A small segmentation model, trained from scratch: 19.8M parameters, 64-pixel images.
Rows from block 6 of the decoder, named by matrix and row number. Rows with one number belong to one channel. Each number is 500 + 50 x the weight over its row's rms, rounded and kept within 0 to 999. All counts start at 0. Numbers have three digits each. After the name is the row's rms in percent of the matrix's.
# convs0: first 3x3 conv (decoder.decb.1.1.convs.0.weight, 64x64x3x3), inputs 20-23, a 3x3 kernel for each
# convs1: second 3x3 conv (decoder.decb.1.1.convs.1.weight, 64x64x3x3, transposed), outputs 20-23, a 3x3 kernel for each
convs0.0 101:490407509485423505502449496479493570394546572509564521522516524453550500552510444664512392712397442600432432
convs1.0 092:499596469514569532485545513464457526452487549474519567515465519432487536576496527583536466632612497536451351
convs0.1 054:489499510503547515489458450458443585347508494493435521495429471374401441485441386502592468518581508519521485
convs1.1 081:466494536429466608502491546413484424519457494466475444528509604505436489466500475506526474570548484520500438
convs0.2 122:510490542471541520527465529485536520581564419499468547470526462538481460419481524553577515531478427519474576
convs1.2 094:577510448520496573518418527467529481589480511506564522555643552520582424500458376517550506454536514516548467
convs0.3 104:505468483507513514513439467484564579540484494368400482490479560545431503414466584448446446531507524583507508
convs1.3 087:511638448406485567574502526493497534476461476475355443506613554466447504459477451512501502499507475534552491
convs0.4 110:516551551497556510507466479544594533452577432438499475506522441543505502496496421339420506438462475610582559
convs1.4 087:548500493509409542484402467593496473451475490506501469494504410482528487565508480509453570561539469534482527
convs0.5 103:499511522471561541531583516565484532489505458527425545569499501507432607431579533579546515492529512525430402
convs1.5 103:524425509485460465491475476513489490576427560492526484456496544444618580418508545534517530468429495501491419
convs0.6 113:502526493493572510517571531489495437411363555555689437462539590519518429448474591531474420503404447573618491
convs1.6 106:488517516388484477471584520514395489580507556565466517464601579488393443465534577504407419565538523533461503
convs0.7 103:573535482615511481554455507565562581477438560467588473576435510430390520416658641514530473488538469521552535
convs1.7 116:606612446472489492454555510444395577518469601480523538440520496439405504509550514453465470444560486537575422
convs0.8 087:531444456507461436470504477374482488441507517509589570519543471578499479445466404531458503488492501490504480
convs1.8 111:515432565586427565562421524495524499609495547439455530568573502460490499512461427506484492438418447502533563
convs0.9 101:585558503530561582513540553440482493548570486596452537527533512495612446515373453470519495478493451529377528
convs1.9 099:504488483503454532477427500472488432581474511475534540551629562479420532400383441456519477547488475516484557
convs0.10 072:525436439521523525469543517444524530396543656551396493493409486464595581464591559530533566489483556487353421
convs1.10 103:477448587423467475505586477487587474498431547620512457477494500515551499440573506459533496488433540555501527
convs0.11 106:557487458556550503523546532485414485491486588496527439478671606470531560490277409475379472538554513473507505
convs1.11 100:416477514488418523494546543565543463496466482426520496582545650515510504395309443418457468535512512557523504
convs0.12 111:473464474473506489498465441481494467521519446521492397433535544499506474574544407503485511476469561514520480
convs1.12 083:412553531525570485461543539560429481494426420544460558486533477496471409489442527479510640502508513550391448
convs0.13 082:541526542516492517497560445527579461542547417579526531453519540524502485409525512474555481576495457533572534
convs1.13 083:508472469552601472501470438416498504541486484543504520424507458513505474535520473564519487525457487560496528
convs0.14 117:538469513463510524528512483557499438475500532520516543582636475636558406526424277410423567318473615459508566
convs1.14 088:548495411465573587453568493537479429518449515533563533530489505540583447459500451424442527399601658457570639
convs0.15 110:530485523527517597550573583530460508517605483535517595561401452536527495433504551465415473533480502501513553
convs1.15 093:415481556481577487552585456425534498546589494507603477490443456464488495593547524576461492576455445500507539
convs0.16 108:480477395518400370482483494562553465561504403498506546478575581404522514468428540469515493471479592418509542
convs1.16 097:529520528447473444509591546502494536533469604549458475384439507495481679386466666435544483445607507456542504
convs0.17 106:474445498420522480465552479611424413689572333425423510512541460487604460499428540543496449596577445467491482
convs1.17 102:491480495462562563475546472488546552617523360546587456521496529505489519542454543461488499544470416465533458
convs0.18 115:524482457537479327511501486561462517454580477508531499486530470463475505501493517535561380586524447493505537
convs1.18 087:450527615515560552527477569468450518510476585404535509478480537492524406510456515577547466432510443476542516
convs0.19 116:481473464414388474473455525456474457562456414588610537569487484438516570436571570535509478465576461418526505
convs1.19 123:463523442503479563585474526519506518504445540478505482560534564497551530384528522572562471481500543485511479
convs0.20 069:492484513490478476515507498533553699644398440484623534517517459528478485535502516493531652526377520587566557
convs1.20 084:484591422393551428469494518533469405471523472387538508517525539605520470476517495555482565564522454492465567
convs0.21 076:456512451573441485542437496456461518536511520526578442510463583397523436484429459443430500594503465416411473
convs1.21 098:451544574442530496491550472532448519564531521514482535468497552438532586473526457505474508515462474537514504
convs0.22 111:510478425443404529443435545487528506312536559547507450582439535513494516559540464533523499480459503456482522
convs1.22 084:494519521581509520495479494481470442431426569418487538496561458463474544522537498492473508498424521519515507
convs0.23 104:451509446531606563499550565465586548485520463501506510534520490574540452478430479574711535512528474460387400
convs1.23 099:477387499520437511561463568534518535523500493532507520523486528562508565483448482542497494529566527426449449
convs0.24 101:492457517461471499458484507492548497478616488485436533517417609509544453387636463587588561429589486540371452
convs1.24 133:498427492535619362426670493549481555523351499492530508505523480475595502456502478495523517490454487544568487
convs0.25 102:486437495468479544487561517518512555527545482525505502511575501575569417526400506528445429410533463419579529
convs1.25 127:521520537500574504522536486550574441520450414506475575501439549539433475513536510635492470451419477465478485
convs0.26 095:416521524471433550521447561600498542476496574467361500513643458454536514492513546492478509486559409425428561
convs1.26 107:468501504482624576461464597547536568539477456414450437498496501524540484449433453520456509485415521492491546
convs0.27 107:517483488480513475467473495406498547455641533455535394442474484504485491555537463545478534458570570371465517
convs1.27 097:418505545535508499501486448517479620459341531473501501505522459543515479527575515550493585481421514452468514
convs0.28 110:442509446470462482488477565477532489599473490558437455390498588401576553510569462489496509476513555502527455
convs1.28 095:471443526483520539502526475591475462497464418532540413480385476478395524581526530442583485504552457494541487
convs0.29 117:488507460445510374463463412527492524467479542518429577405564586445445560581366568516510518482498525545483514
convs1.29 091:546469436486416430385558594523514454525505547548505526425546563446527640396457515477497487603498484535547451
convs0.30 094:480525511498486551458478476461453509470520463475496483479566512547489514442471430520471438446579474502616507
convs1.30 095:495506475439531520536403539433491471479512642416497468487512447477496530478423508471467555497500523499494509
convs0.31 117:485479474481530512535519515463496562517528494501456436410580533400552588438495467555477503523510473543536463
convs1.31 090:467481543366436554474507585401525528437497517495509486416544541467573515417539580599487444496449468507543508
convs0.32 083:477538521413495521495393477600528600462491501451486460551593395494469563569568556489485531507525549498505474
convs1.32 098:482600475427604514464405530537420507598465513538501584439420424518613489560559534456475547491436539517503607
convs0.33 100:499579537510423528506429626495459448538547390477664546498526521578545526567452506447533570450537519481618442
convs1.33 105:445508499511502553502488508523465435449475441436510515453352506532418511577565501507452551438448556486471503
convs0.34 083:480512496484507570489443525557437471505632514376438587561573465492519541426490495522502552463546562404524447
convs1.34 092:523529499467475544514472576512449481604469398497689517439521599426469604514483528473507539459476520528543456
convs0.35 113:491492517529421530466413525584485468498523523491483419453370589382379706498517652531469528531488518491464444
convs1.35 121:500441524468464578495458551490524512514506434538500478568519450509373401480472436520479472455517439534476534
convs0.36 095:484496548542465514553500511516586570476438508508507508609501481482514577438407513525470502493467589544510513
convs1.36 111:566332560584383403571432593428481547545373562487578440514493568535518457440492492506537515503501530506476473
convs0.37 112:523462456492332377498388474455484566508525455569499524382595551564471310494559450543472480536423539446544566
convs1.37 102:553345599646522533652434443503482549572474554501451506569510335591532341576509459493498475520573509477467463
convs0.38 099:548533486520557397531535411479521474497511621487479475467457459530553547590519518520536446536498500516406408
convs1.38 109:472568466464559402489531413471566520446446525520525508496487510436603468464505525514524480535518464499404456
convs0.39 106:531570502557523541516582535471484442440527528507472592447401453526528471534561564476698580485535560400330444
convs1.39 089:544399452381528557459415483458437457527481481608541472447552419462535514505499493580607557468522478474528486
convs0.40 107:525451502580466511508520531476563465573553553349415490523434380613497515550514519479494487523457524488504548
convs1.40 087:470553545465554547462509527526431577528453440442448539513503544481522428433490520476551541476501493507502536
convs0.41 120:479493518537503385542467495456474515501453577475491496507557482656564214589471447470538442486539453467473493
convs1.41 098:531512481491417544482470514485485522539539461550503521642534404591473380559438457402487498486592473507548467
convs0.42 093:476502496521519526552460527459380479486509565490573492559486456520486500485562487492533521516550561480464498
convs1.42 107:505508442490496544527473515501514483406535484500557395489449518455491556529556510555535458528529468536457485
convs0.43 094:545443545452501560443531484475539522592455447505400496528508524556527359546515356448536464490514512481509567
convs1.43 099:450594451483524485400507436431428497555528570471496567478539488581561551456495462472508483526533506501547487
convs0.44 115:511528545498553539534474496435482495518528538550429445484310367478602517584605550530689517440371596456343498
convs1.44 096:527533435505513442507501462545521524463462529452431545464426421508477528576567484533490564472527581449313432
convs0.45 116:512550511533574468554529536474516542597529513493469386462361468574539549512572498466495499448497532486472526
convs1.45 084:389443538540500575557394488553498569419492456490517485444496489408466548541510565454493501393530601454515512
convs0.46 106:561516538564523543525586533524518552426553439514510504519448507561485547509501450475478481596485557484528551
convs1.46 092:502599456452541412366503493431506545468528537518479476487503528499542555454438518498562500446505428526511540
convs0.47 113:502498555500482507521507504403425632523447569486519527512400534533643405517485487563488377578539441477478535
convs1.47 099:544520519426499536501501547504529531475510431472597543525518390586476378565533377495508544528438464480513519
convs0.48 101:502526496562584465548574445522542490371529599436511596505501467530520316544484420546522485435419572518451500
convs1.48 105:438441417503572523459491494495483462514568451502571476473512500522492474442574521460468479438519529561509469
convs0.49 096:514519521410538554461553530514540549611477406556411546543579435403550542551408429572501484571543481543510520
convs1.49 120:504378567586333502498530515526548527465528577520547497515500537462487449485528446561501472519476471489571553
convs0.50 094:543580543468533489482495520488405454444529499571520496493464539428563458565388559509442536504405566494611477
convs1.50 107:544392553500366476534458521537517399471543498510553545470429575498479485535490537544501489499602531451564515
convs0.51 087:450450461446501453586567527463478460505487450520542499530553527493540410541418503515596551496494513479459458
convs1.51 096:551443493486508463505544508487489484513476404542458540509580568498526486488405425503503553502607573472455482
convs0.52 085:497418465507413479447469526452489510505566568463537506537444502491528535475556505491465526535485458536500516
convs1.52 114:388660488395675469336580491446484491495558530449608444482533501472644521441562525459537497465510509490513501
convs0.53 120:562472482499524507525549518520529512470541522475535475446558475519521598520413445512367517534515487445554512
convs1.53 096:450395586406516609454534556572491508503498542519511488453433482467529553477510515448369444529467538531557506
convs0.54 095:575512515523438528460459465453455536394475603496551521470562645464482469499537550495483565513469563494559525
convs1.54 130:575539540527501427562497442454497492575444558518457518538520500419523461410591470518507531506539481589529509
convs0.55 107:507580492481494451499510489465488405517533465507524535536522514434517468419533615498482456577501452561456488
convs1.55 089:537485493543566569467517474498454546587453513562511455542466492492405435513501525583514515531502469453433487
convs0.56 117:496491524496531563503487490491413464519462460528689570591550464474495432457448485500624619399489492354483543
convs1.56 081:540476537470504537361477591454497477515532452555498557564512585442451502495497466512517574498458502406462509
convs0.57 057:511531508423460489440407489602617577463565596442459574550607462523652577539529541445464564422413577392397483
convs1.57 085:606491364540457418571523496461402466473368367613527497480493415521565446512565434505417529499418469543473555
convs0.58 051:487517480525545544588558544410365410329411358485299335472400545424496517549509439568504573515538487442500488
convs1.58 083:558501549481441560562498530492462497542473573556504496480504518475427527526439513533526492527448438540541513
convs0.59 060:499499507568548449547524486514346463461495365466471453527396526467457409429476542479500642417407520506403532
convs1.59 103:523482618402432658398403548447489501527613484503556516488513487416479534424459489496475401515482456563520536
convs0.60 090:541524515489495584498504581533534536476513584498570430400494538486552538539406536448540502419544565479484442
convs1.60 131:512504533420629484395672457455510482521563436503493506517484561464540519494576493488447534397507542482625442
convs0.61 048:542504452472525482490504461477462464435448417452421468485611579516609553504505572523511470431424406448395340
convs1.61 076:511487489601587447580562500484626488538598518443489470580430591493358468562473580533453477516520510436351455
convs0.62 079:537457506529486483509544439499551517614482303487469570466564454463480507564492469482493488604492377551513532
convs1.62 093:543511494469533522427492537433530449603507408555463541514494462521554540470435426454444482553483411591472523
convs0.63 116:501435497508492473604563461433539542496340537537696523517614528415583498476337593420536489515392510505480497
convs1.63 110:483444482540486540506497491538417474548599543507467552513544526518355439516596528485498479506545536514439538