Weights of a small segmentation model.
Training: soap at rate 0.002, 15300 steps, batches of 128, held-out accuracy 76%.
Data: trained on Sentinel-2 satellite tiles (TerraMesh), 72500 training examples, 27.0 epochs.
Rows from block 4 of the encoder of a small segmentation model, named by matrix and row number. Rows with one number belong to one neuron. Each number is 500 + 40 x the weight over its row's rms, rounded and kept within 0 to 999. All counts start at 0. Numbers have three digits each. After the name is the row's rms in percent of the matrix's.
Before each neuron's rows are labels from the 100 images, of 14976, where the neuron reaches its highest value: "responds to" is what is common among them. Only what is clearly more common there than usual is listed. The data: Sentinel-2 satellite tiles (TerraMesh).
# fc1: MLP up (encoder.blocks.4.mlp.fc1.weight, 2304x384), inputs 128-191
# fc2: MLP down (encoder.blocks.4.mlp.fc2.weight, 384x2304, transposed), outputs 128-191

responds to: water; main land cover: water
fc1.157 159:492444476508540492516489473476464485467556537469430515494526496504405349517513544422544524517471531500427533506459455498538555499534466506453553504499488535516478471496458494476481604459479504
fc2.157 160:489552516495473511548496491498510488501478505470516505517510531492525451545500504496507486540510488502514472502493516496489536460521479513492504523522482472484488525480480482508498522503518582

responds to: snow or ice
fc1.313 177:532451496489498486546487479488491464475518511467447541539509523490493462546511480496477493492528460542463478475475491557559557506522457480432569539443451545545496499457499508453481567391509462
fc2.313 158:506524507539473494503533528503487457545485507514516470529507529474518470533491496503499489497473502526524517510517505493516510459527473460543498518509481461497466528481459506496543499528511568

responds to: snow or ice
fc1.355 172:538509496460441504546483485479508463477504565504430541582489491559466423500493510483498524496538455523448536546417501501560506510549454505449581478494471539487412499463471483455384589425461518
fc2.355 171:500558498519462504496501501481486499535489491484485501518509525464509462520488480482487512531497513522530469509493508489503518469518480504486518543518486478510488532445492499474493516540522549

responds to: water; main land cover: water; flooded vegetation
fc1.41 192:511505467526481497488492570514443478500494489464521499472533536514438506452511540471522488488574554448442483481579444494523443478469525431444548530504493490486499524507452493442471494505531464
fc2.41 138:508562485470487514518495543485525540529488535467479517508491516475499507498426475463493573511484476518532465488481569483471441501467478497540509563512493468489479490537470458560512482462534532

responds to: built area
fc1.23 219:466467496476511479477482499528434480496502437589532435454527584478427516532513541396473557503475511464495544441432483440491532533510504551502472490523498506530500495499557553473486482535525560
fc2.23 164:511525508547490494571480481508518511520487517494516482492517502452514454489456544491501545519529463492510517492528532478532506444474492532485573510484524485506509513502501479541548529543575568

responds to: snow or ice
fc1.525 178:559466514478580486529496497541510481442527576469458483533552494517438401517485508570501498543483479543414499506418437553500517466534417492453534506489503524474438497498493458465421548462398514
fc2.525 170:506565509488468509520494495511494493520476482472481479541530539467502470545490454475508483556502502535528471504511487485491514477514512514483493519526505456488477526466476497492494519508503580

responds to: snow or ice; main land cover: snow or ice
fc1.593 168:537496508499549541530581542492484549547507539470450532507552507549462477449525517509538587541483546532468531490463420539537540504458447460536485491527453513446428511515486513443459567481466443
fc2.593 169:487544451532498508535518492480518504529474512505452494516498538467532454538452449471501486487473490536535479481526486489499507479527493517499544517516499466470491522492500489495515509497538549

responds to: snow or ice; main land cover: snow or ice
fc1.137 174:536446474467511488485436503470454471479474540473409487586538531512486369499487474491496512463497522530468533484465520533524511533550465489455555520487423571547472482447455477408450533453517512
fc2.137 164:519541509494461502521508512474513481538475516517521497533516535509505447527506502492509486550530518492521494505468506512517537456513496518543500526502456479481495537470472482475512493542484581