Rows from block 2 of the decoder of a small segmentation model, named by matrix and row number. Rows with one number belong to one channel. Each number is 500 + 50 x the weight over its row's rms, rounded and kept within 0 to 999. All counts start at 0. Numbers have three digits each.
After each channel's rows are labels from the 100 images, of 14976, where the channel reaches its highest value: "strongest on" is what is common among them. Only what is clearly more common there than usual is listed. The data: Sentinel-2 satellite tiles (TerraMesh).
# convs0: first 3x3 conv (decoder.mid.2.convs.0.weight, 256x256x3x3, each kernel summed), inputs 86-171
# convs1: second 3x3 conv (decoder.mid.2.convs.1.weight, 256x256x3x3, transposed, each kernel summed), outputs 86-171

convs0.57:496469456547562473420504601473502444534460471458526520538478534565463506530444539577415513536508548482563455386447498527419494437432518507505442454483438541421503437355568525474521500533497499489515505512527434463525505601530400514498605540478441530400538502
convs1.57:473539566483528512505504507532491488484491545429521539549566533462412459440489418532498536444505461495556501559446506528606466463581471518593508495537583597484483537594516531567509470502519485480514482504501469567476509502474525459504440501590516506529354495
strongest on: crops; main land cover: crops

convs0.7:489446495533440524489448450420578548507557496462428523457484537492465499429615503533510560508562562590527439588523497493447469499462530418408438538479532469455499469540475520452455469404550504532478570471491507498493553483457468481430494520427427517517509480
convs1.7:456547472488457453486532549519543566526508434503576456531487538529523479568428501505479503563499395475485587542537421564511485567580493496464582446458444534460445453454551470490534449554412423417536428428503526506507577516410538503533545546549494472524509562
strongest on: snow or ice; main land cover: snow or ice

convs0.136:539525548485612499511502432426484474407527594479489444492369494441429526509598564472457370571532530509522486488475557508573478475549474477466459484494505398455426525515530516388534521420526446502469480493536467439530429524578528455574554520517489546477484458
convs1.136:540471418564459508524445583471484505512456508455484513497563538513501549580443462576523556530585559469493575491490484557475510545512493527494463480442591483543543510528531485598521449558456546542492558445518505530474527581495498560498487489573495490439516445
strongest on: main land cover: water

convs0.210:506402540495489547516597582498518418569460381526533454462495426563460458396526519472451517464475554515473389495562482535441498509468439468457500509498519535518620471518540527425484489594428446456501529447523531586501464595455467549472416451451422496455486537
convs1.210:441515541504498486495464447526544580451487538575567544530564538427447560597506471558510547429495449557554515481579551538507533435569558510550508525479496396466473521542444514435484485427497463506511447531549422405477482542506524486403477523479535490534475534
strongest on: snow or ice; main land cover: snow or ice

convs0.228:565531514468493451536527504501423497483533452472508535463496508489495574465469479505380425532485449453463515526414536544477497497619538541454366596493586531547482563486465567489590473475520310414563519475571519509546483442504513563493456529442508503466545500
convs1.228:502549508489488514611445518436601493476441614570460482511502480552502382557504545514610492421551482552575567564597507389526457505509548465552538444524483479519567480510539450545485472516508520578521403479521534472532471539476522488435517549553496480431470611
strongest on: clouds; main land cover: clouds

convs0.170:476420416501436415488530528523527435505524501469483509474451493487513482428552525556475453518478511530483571456421545489395649450492488484531405487408499413432488439494465477337554583603471500488472510480515500522511545596496538492480521511434474439417445515
convs1.170:571564507440556557519423540518548498502488525493495487485509472545435512471465509464524481478573502451558405495569547598505510523529520458447516538564515509425456556529563503625492485393495496489599597493424544528467458451524517538595526550573489494537486515
strongest on: main land cover: crops

convs0.64:410561447566505492526525495473447548449492425493530489458518502420477439446546506501526513481464555457431509444543500521432542539360466467568462542458474480522488463488431552487490512504467475461463473446515401477514390530438480573551517496476537468423478466
convs1.64:505428551399549554410468570476491480623576579469492524554456544560477602357574426502424529568437426498437526481396502530523529475582516460508570526439401586517469518587528484485535480597466441532556479511602510509483525511570529563492517554466424505425467516
strongest on: snow or ice; main land cover: snow or ice

convs0.193:479520440480515489452478479592467545430424501474499520540488443442534436431478530460519507565542568528577497486440528498578586422486544375557516433502470470421557496608460511531598557581458547432458469477498511545486464544573486462618491498447444512541486552
convs1.193:525495473469504471450491518543493493513582533530527519552632586545551506592504498531506599574510447465574539529527495539475582584537504491398536539413499471522564510497552577513460457546515496628582470468506412491505522574496525518515395533540537448527506545
strongest on: crops; built area; main land cover: crops

convs0.125:497483536426575533493404574551495582435409587499442476527449497536434452409501514531554484378462525472542471569448443465514464532505410529594414595472475496566461575526477485480508379524439521495556418531417516502475490501575490414456485442555553548472519497
convs1.125:422556478575486445438481553437413452553551439514558540553448548565519581598510442516488453594580569518582590490530512480489492519401552444484545519513506529447459381492519553551522567527536409552485539496434426618525461476476401529603480548468478494495432514
strongest on: trees; crops; built area; main land cover: crops

convs0.13:455408542503428419537448575484560534427537487574515490601528455510471437555453424505461476489448564574542435495522436473530557575602568455446508584505537520515603552612453494491523575509491447486369566494509503487482586505440412517541488453479491542499582513
convs1.13:512522457433503515488478374562429524429488431489399503486553515585597558501566607525535495446535466435447568424501462524453515462501484499552536460560480513562474438445459461438496542497567475507540516598499544484518473480507472551372409548513554533543484531
strongest on: crops; main land cover: crops

convs0.121:500457548441501455457524460510485491420491454453550482603412500564469509477537481494483445412450515525494483540409510429443469485587466549436467455546368486513431488549488561498512436530423455498529413532561613544450564486489519378479452454521454441496513433
convs1.121:491401486495424503470519527474441462515569508480398471499563525479506424452427527483573474555539524453504497560493483543504464518475550424549460446444582546540521428530492517512539537526493470525561523482415455535580479407462506511471422419566524509521516521
strongest on: crops

convs0.21:434497436430522510516499412529537515537510526510441488526544544511563467496564534416620484498470455426418564536464520467456426539535620513483522536476443540509471526436578462460458433455502441403459582500434537457499509476531534502428558535472499496508422443
convs1.21:525531571511535550335504511587588564556545427484504515525473547470411469429492514490442576534481506526489503556515421534579538447536433490433449540485502495456505505574505551518544447574570455582503576498502523446566496568566434534566406486513536606484431501
strongest on: trees; crops; main land cover: crops

convs0.132:421438429448470488576451491538498487444557449462494496482526476467449412553453541492558500537462605469533481465581541418449522517456452481538421590501450471532428450551476509459451466492540464458482411489503456519479492528501486617400502489498438560465483522
convs1.132:526542543488522496443501443544502457511474564466512550566413511518530594513428445525512480478580563514486391637476485462557502474535479507429594476526527487454480481464482559571411454397495511581461642503407475411483523524559526467470420574463553464555441510
strongest on: trees; crops; built area

convs0.155:495406508539472454494548512481387476435548441527437374482570425494446451490560619462473478456522485555448498576534427571554476460487524523519497589561477419597560492497554485490486533483459446466588465474473422481462512485515565556504430444514535392644457458
convs1.155:456559541542501565509525437471511519491487585533558365548423483487513555422564444500624520545470519514584521460504498492480445556494531502467505474421498539443471460433484522510481454485421516494520589408492556473479494519485470414499393558492489380482454575
strongest on: trees; crops; main land cover: crops

convs0.135:517511451475535473547456528547486504424469513519485540536446431485408431484531396403556440481480621519482564432475526518518508479547450491521528513543559477546374429438463512544546431608528522458482501465497412541540456482464454492514405530515477410538439475
convs1.135:476475562514454474476465527374482597496594538448472561523540425611448547435486477539443556523540459470542487594528534514552588540528506561533543526458466551511515550488469502548419450447450509539585430453492506556484469529508463532511548477477447584504450447
strongest on: crops; built area; main land cover: crops

convs0.110:453480582462525581514546483456507474433444542488391422500484437389551533435455511477515485475476513509510499574530478506474543543566501522462468545487507465443546430601618524433588422477422431545491438476556485462602485567466547429439584480476537470468427488
convs1.110:495488450541499524536374526542412571519487524429501583455534599521473604518535509484492469468536504420484516492618494564534483477512506500524555519537446459546591469409602536500484486464552478503553606523492462515439462381536482584513496500593511447472483527
strongest on: main land cover: water

convs0.222:519552508480519494471425439472619447489463475564505473531381482413517470547496529547553460432438503456492527380552553490534489529479505548530485494442439468500533437562447495521469561558510493426481487502480480538460487517497541522460439567485491476499524480
convs1.222:483540462523487450568417483535456611465532537526578473451554446586405532469407500445585519456549499541550522553437513504434493567563538499476405478553447488529519542501442552444512465471516480482554580411504524459542497499471467520538613407524450540518502610
strongest on: trees

convs0.246:520516374536474557532498634511580466448448466551517472443467454454477472526488543577538416448519481477477465514412465556436594469519502482429572458455602494605487535504472461520534513573475485469456456532533442393438533573435478469464409511464419566531526574
convs1.246:472528557513442511525571441506342468501554547505545496400484535627462577488481488534457542558446498485494580476517537448503385404422494539563543524454340578444440481438489541492491466484455482561531562457515488631620443562497601514436542513448542435443512483
strongest on: main land cover: crops

convs0.4:466495518448625539452479511460513440490579542555521446478477485441501493469499550546496508505626485551440537530551550528467527570453568407429544503479566480557512521414595485552489537473486479533381566499420553488467502534539412438446469470521392535491515483
convs1.4:515536456502398412472539479526526443405410529431512511538507491539463502519511436478450453528368447551526569492486575493534442367462429532600521469521509498524582503500454511478485504417563511495561436556534541535498467521470552473525532513598564454546548435
strongest on: snow or ice; main land cover: snow or ice

convs0.216:498461491510500563538468507554450541455636402461498489442573511458462426494455517490462484447500530508476529498541467528514430484427402500486507528458591551499454445485477502527523486477546546457461513453550489589393450489590504521488496503522461517460492503
convs1.216:514580374527538433479468489648540446566403477451498471554429519477582577571511581478518499544591511455498519426511532531470519517574538532502399528546484437438517485508566405497460582513484572520594516487537513439464516546530512486537444582524527496480498496
strongest on: main land cover: crops

convs0.245:449480468508444490623488639490489516475469507534419483492508486566455540473559514463627425493552512545433524517442502520472463564476472500471493532517594501554525515500546560421498482453486409489470524421497508467407478587402363417432507537549551461552496501
convs1.245:496468572454565465483526446527509606492609470510478492473548427573538489435457503543417525501431479521516517493464542465584484400393518464496490404562424443510501549458464416500513544513504479486541623576448408523490543545503592510527552506482400596456522474
strongest on: main land cover: crops; snow or ice

convs0.234:492536440472552568438616493476548497518531450477463477466435450481571505535611464565489499507469530486534522463512465538448546537602420430443565426462643463523547428436498518459478469554562503459385537544499478566607477613570557518480460427386490479548525506
convs1.234:535451559497480453564499465471484547493512550493546495587604586445413553403423505548433426516564553539537539584516541522524479480528484558542547548511416512619466565606406486510508474477471522486549511487537388561479494467482528519491503444512600481425532510
strongest on: main land cover: water

convs0.14:471518470446456569459455473494486455494526457527481444507488449546444557555380430481525481518568438460542453481494485430515487460453538421448480472432491471560513539399440492426491533487464534462549544471458523500431427469393568594470531510438526473474548475
convs1.14:498542451436520457552452519541495528626505646494488526488401542388474504419523532531485464440578491530505550514557440541485592525511553567496528514494472477483545464558510510445538511571460405548465505521510429487454508478532436463496431529533507510460430525
strongest on: main land cover: water

convs0.181:513475517384445534391477517501508446493460488514512508484609485485444447498460463516458499552538485488409545510451457505473458493455436433544504462531431517642481498531509456509452409474460473445492480515466481502426569459497587569372497529491502412473438449
convs1.181:511561494550480589435502471502431528520484541443479501610445566430493535408539496462589403496580530519565597422564495451485496561477471552455411425548531513455566429446495565475492538524479504522487550453523469457572481477502504610478489588414424499462582607
strongest on: crops; main land cover: crops

convs0.70:519521553530438487508553556529493458428614498440447476526495604386461454475509490543540525637494575445497468504612530520452547481391533532512585455474457516493362513513548521466518495549392370474459418515454513429470506502423500502487450463510480495519459606
convs1.70:492544469486495407505474476441462496519483506527595546552419398540581584557464464442490481389484400486595449470456483443540570563499523527604559569495558495503469497484483499521449415432600438572506555537556508491528566531545538535591433447373471535568442476
strongest on: main land cover: crops

convs0.78:542500438486428501525450547557483482473532449494539429456607497466517486510496560477528448566512441531430477494484591523530522533521543453571513466459512540477607513494502473480529554478431547529498492510493447508492500475501470395486443455488482552433500527
convs1.78:521520552533501432467482534469540571442549505506492507465512430561538506452602482573467526526562554472483501539541475479420536485507507546482560544441492491540429462478490513540436409408559446576522529453548456497544461620573519507514537544451446490568547515
strongest on: main land cover: water

convs0.221:371462471442524487465433480491552603533538542521545452500475520490432492504535492594557506496483587487536531460522430451482526403411533474590464490462449457580497547509533508471527539456520492500474569557538487474507456564479578530498500492489475555422493492
convs1.221:504409520458574567572580559572464454478463455554495522488577480450521476477535496422358493564488432489451401575427472533514511527543548529528454568490531473462587509584576474483557499618513540605514423410387466503554544463508508514506412457619551500551413506
strongest on: crops; main land cover: crops

convs0.67:569480502378410406431458455526531543507479467568413472530506524420461443571495479473429481429461507482438491512505501567518540399494553527471478522449553440477469494559422510531415595484468474578533474527529577491503545463516479471461437551403475513518467520
convs1.67:490489556559504527529416507601530421569538589556536579511469513539606552459521471552496498522466483551500528460516552476550493545515461463518430541591431526472603413491512424553495470505485519457463522463460475531543595529465412411540433451524459560520534440
strongest on: clouds

convs0.91:498534396531475475490475470540510487560483436388523498418435498524458565419483459554500528482543489473436580475500470501497484462450465591449484507452538476542483530462478492618490458524459481480531428493449549408595451516547537494499457445457563509515530458
convs1.91:574415538416485428545525461489489478477486489526518510523457486556549567547539469472565604510512461554528506521538521487513465544531361524483467496559520481476467520501571513481493438463475527499478512453532438479420488476454531588545526513425497426488618578
strongest on: trees; crops; built area; main land cover: crops

convs0.190:505498497606483519516495529521577471526429503548477527436504513520391496481533533486435459519412533488557558491520535533568550525552492483430502473533516589558568531418464442485423497414441420482430550490432502541541443492570516496507502595515548483467597468
convs1.190:550392521505422504480535513503436396621476405472495450618506444447527511450472573547544494494445572487557475543496532522538440450398473502525574422473478463483501502497540530503444460572508567478523572496577412485573512503496462433474493475528455476481447477
strongest on: snow or ice; main land cover: snow or ice; flooded vegetation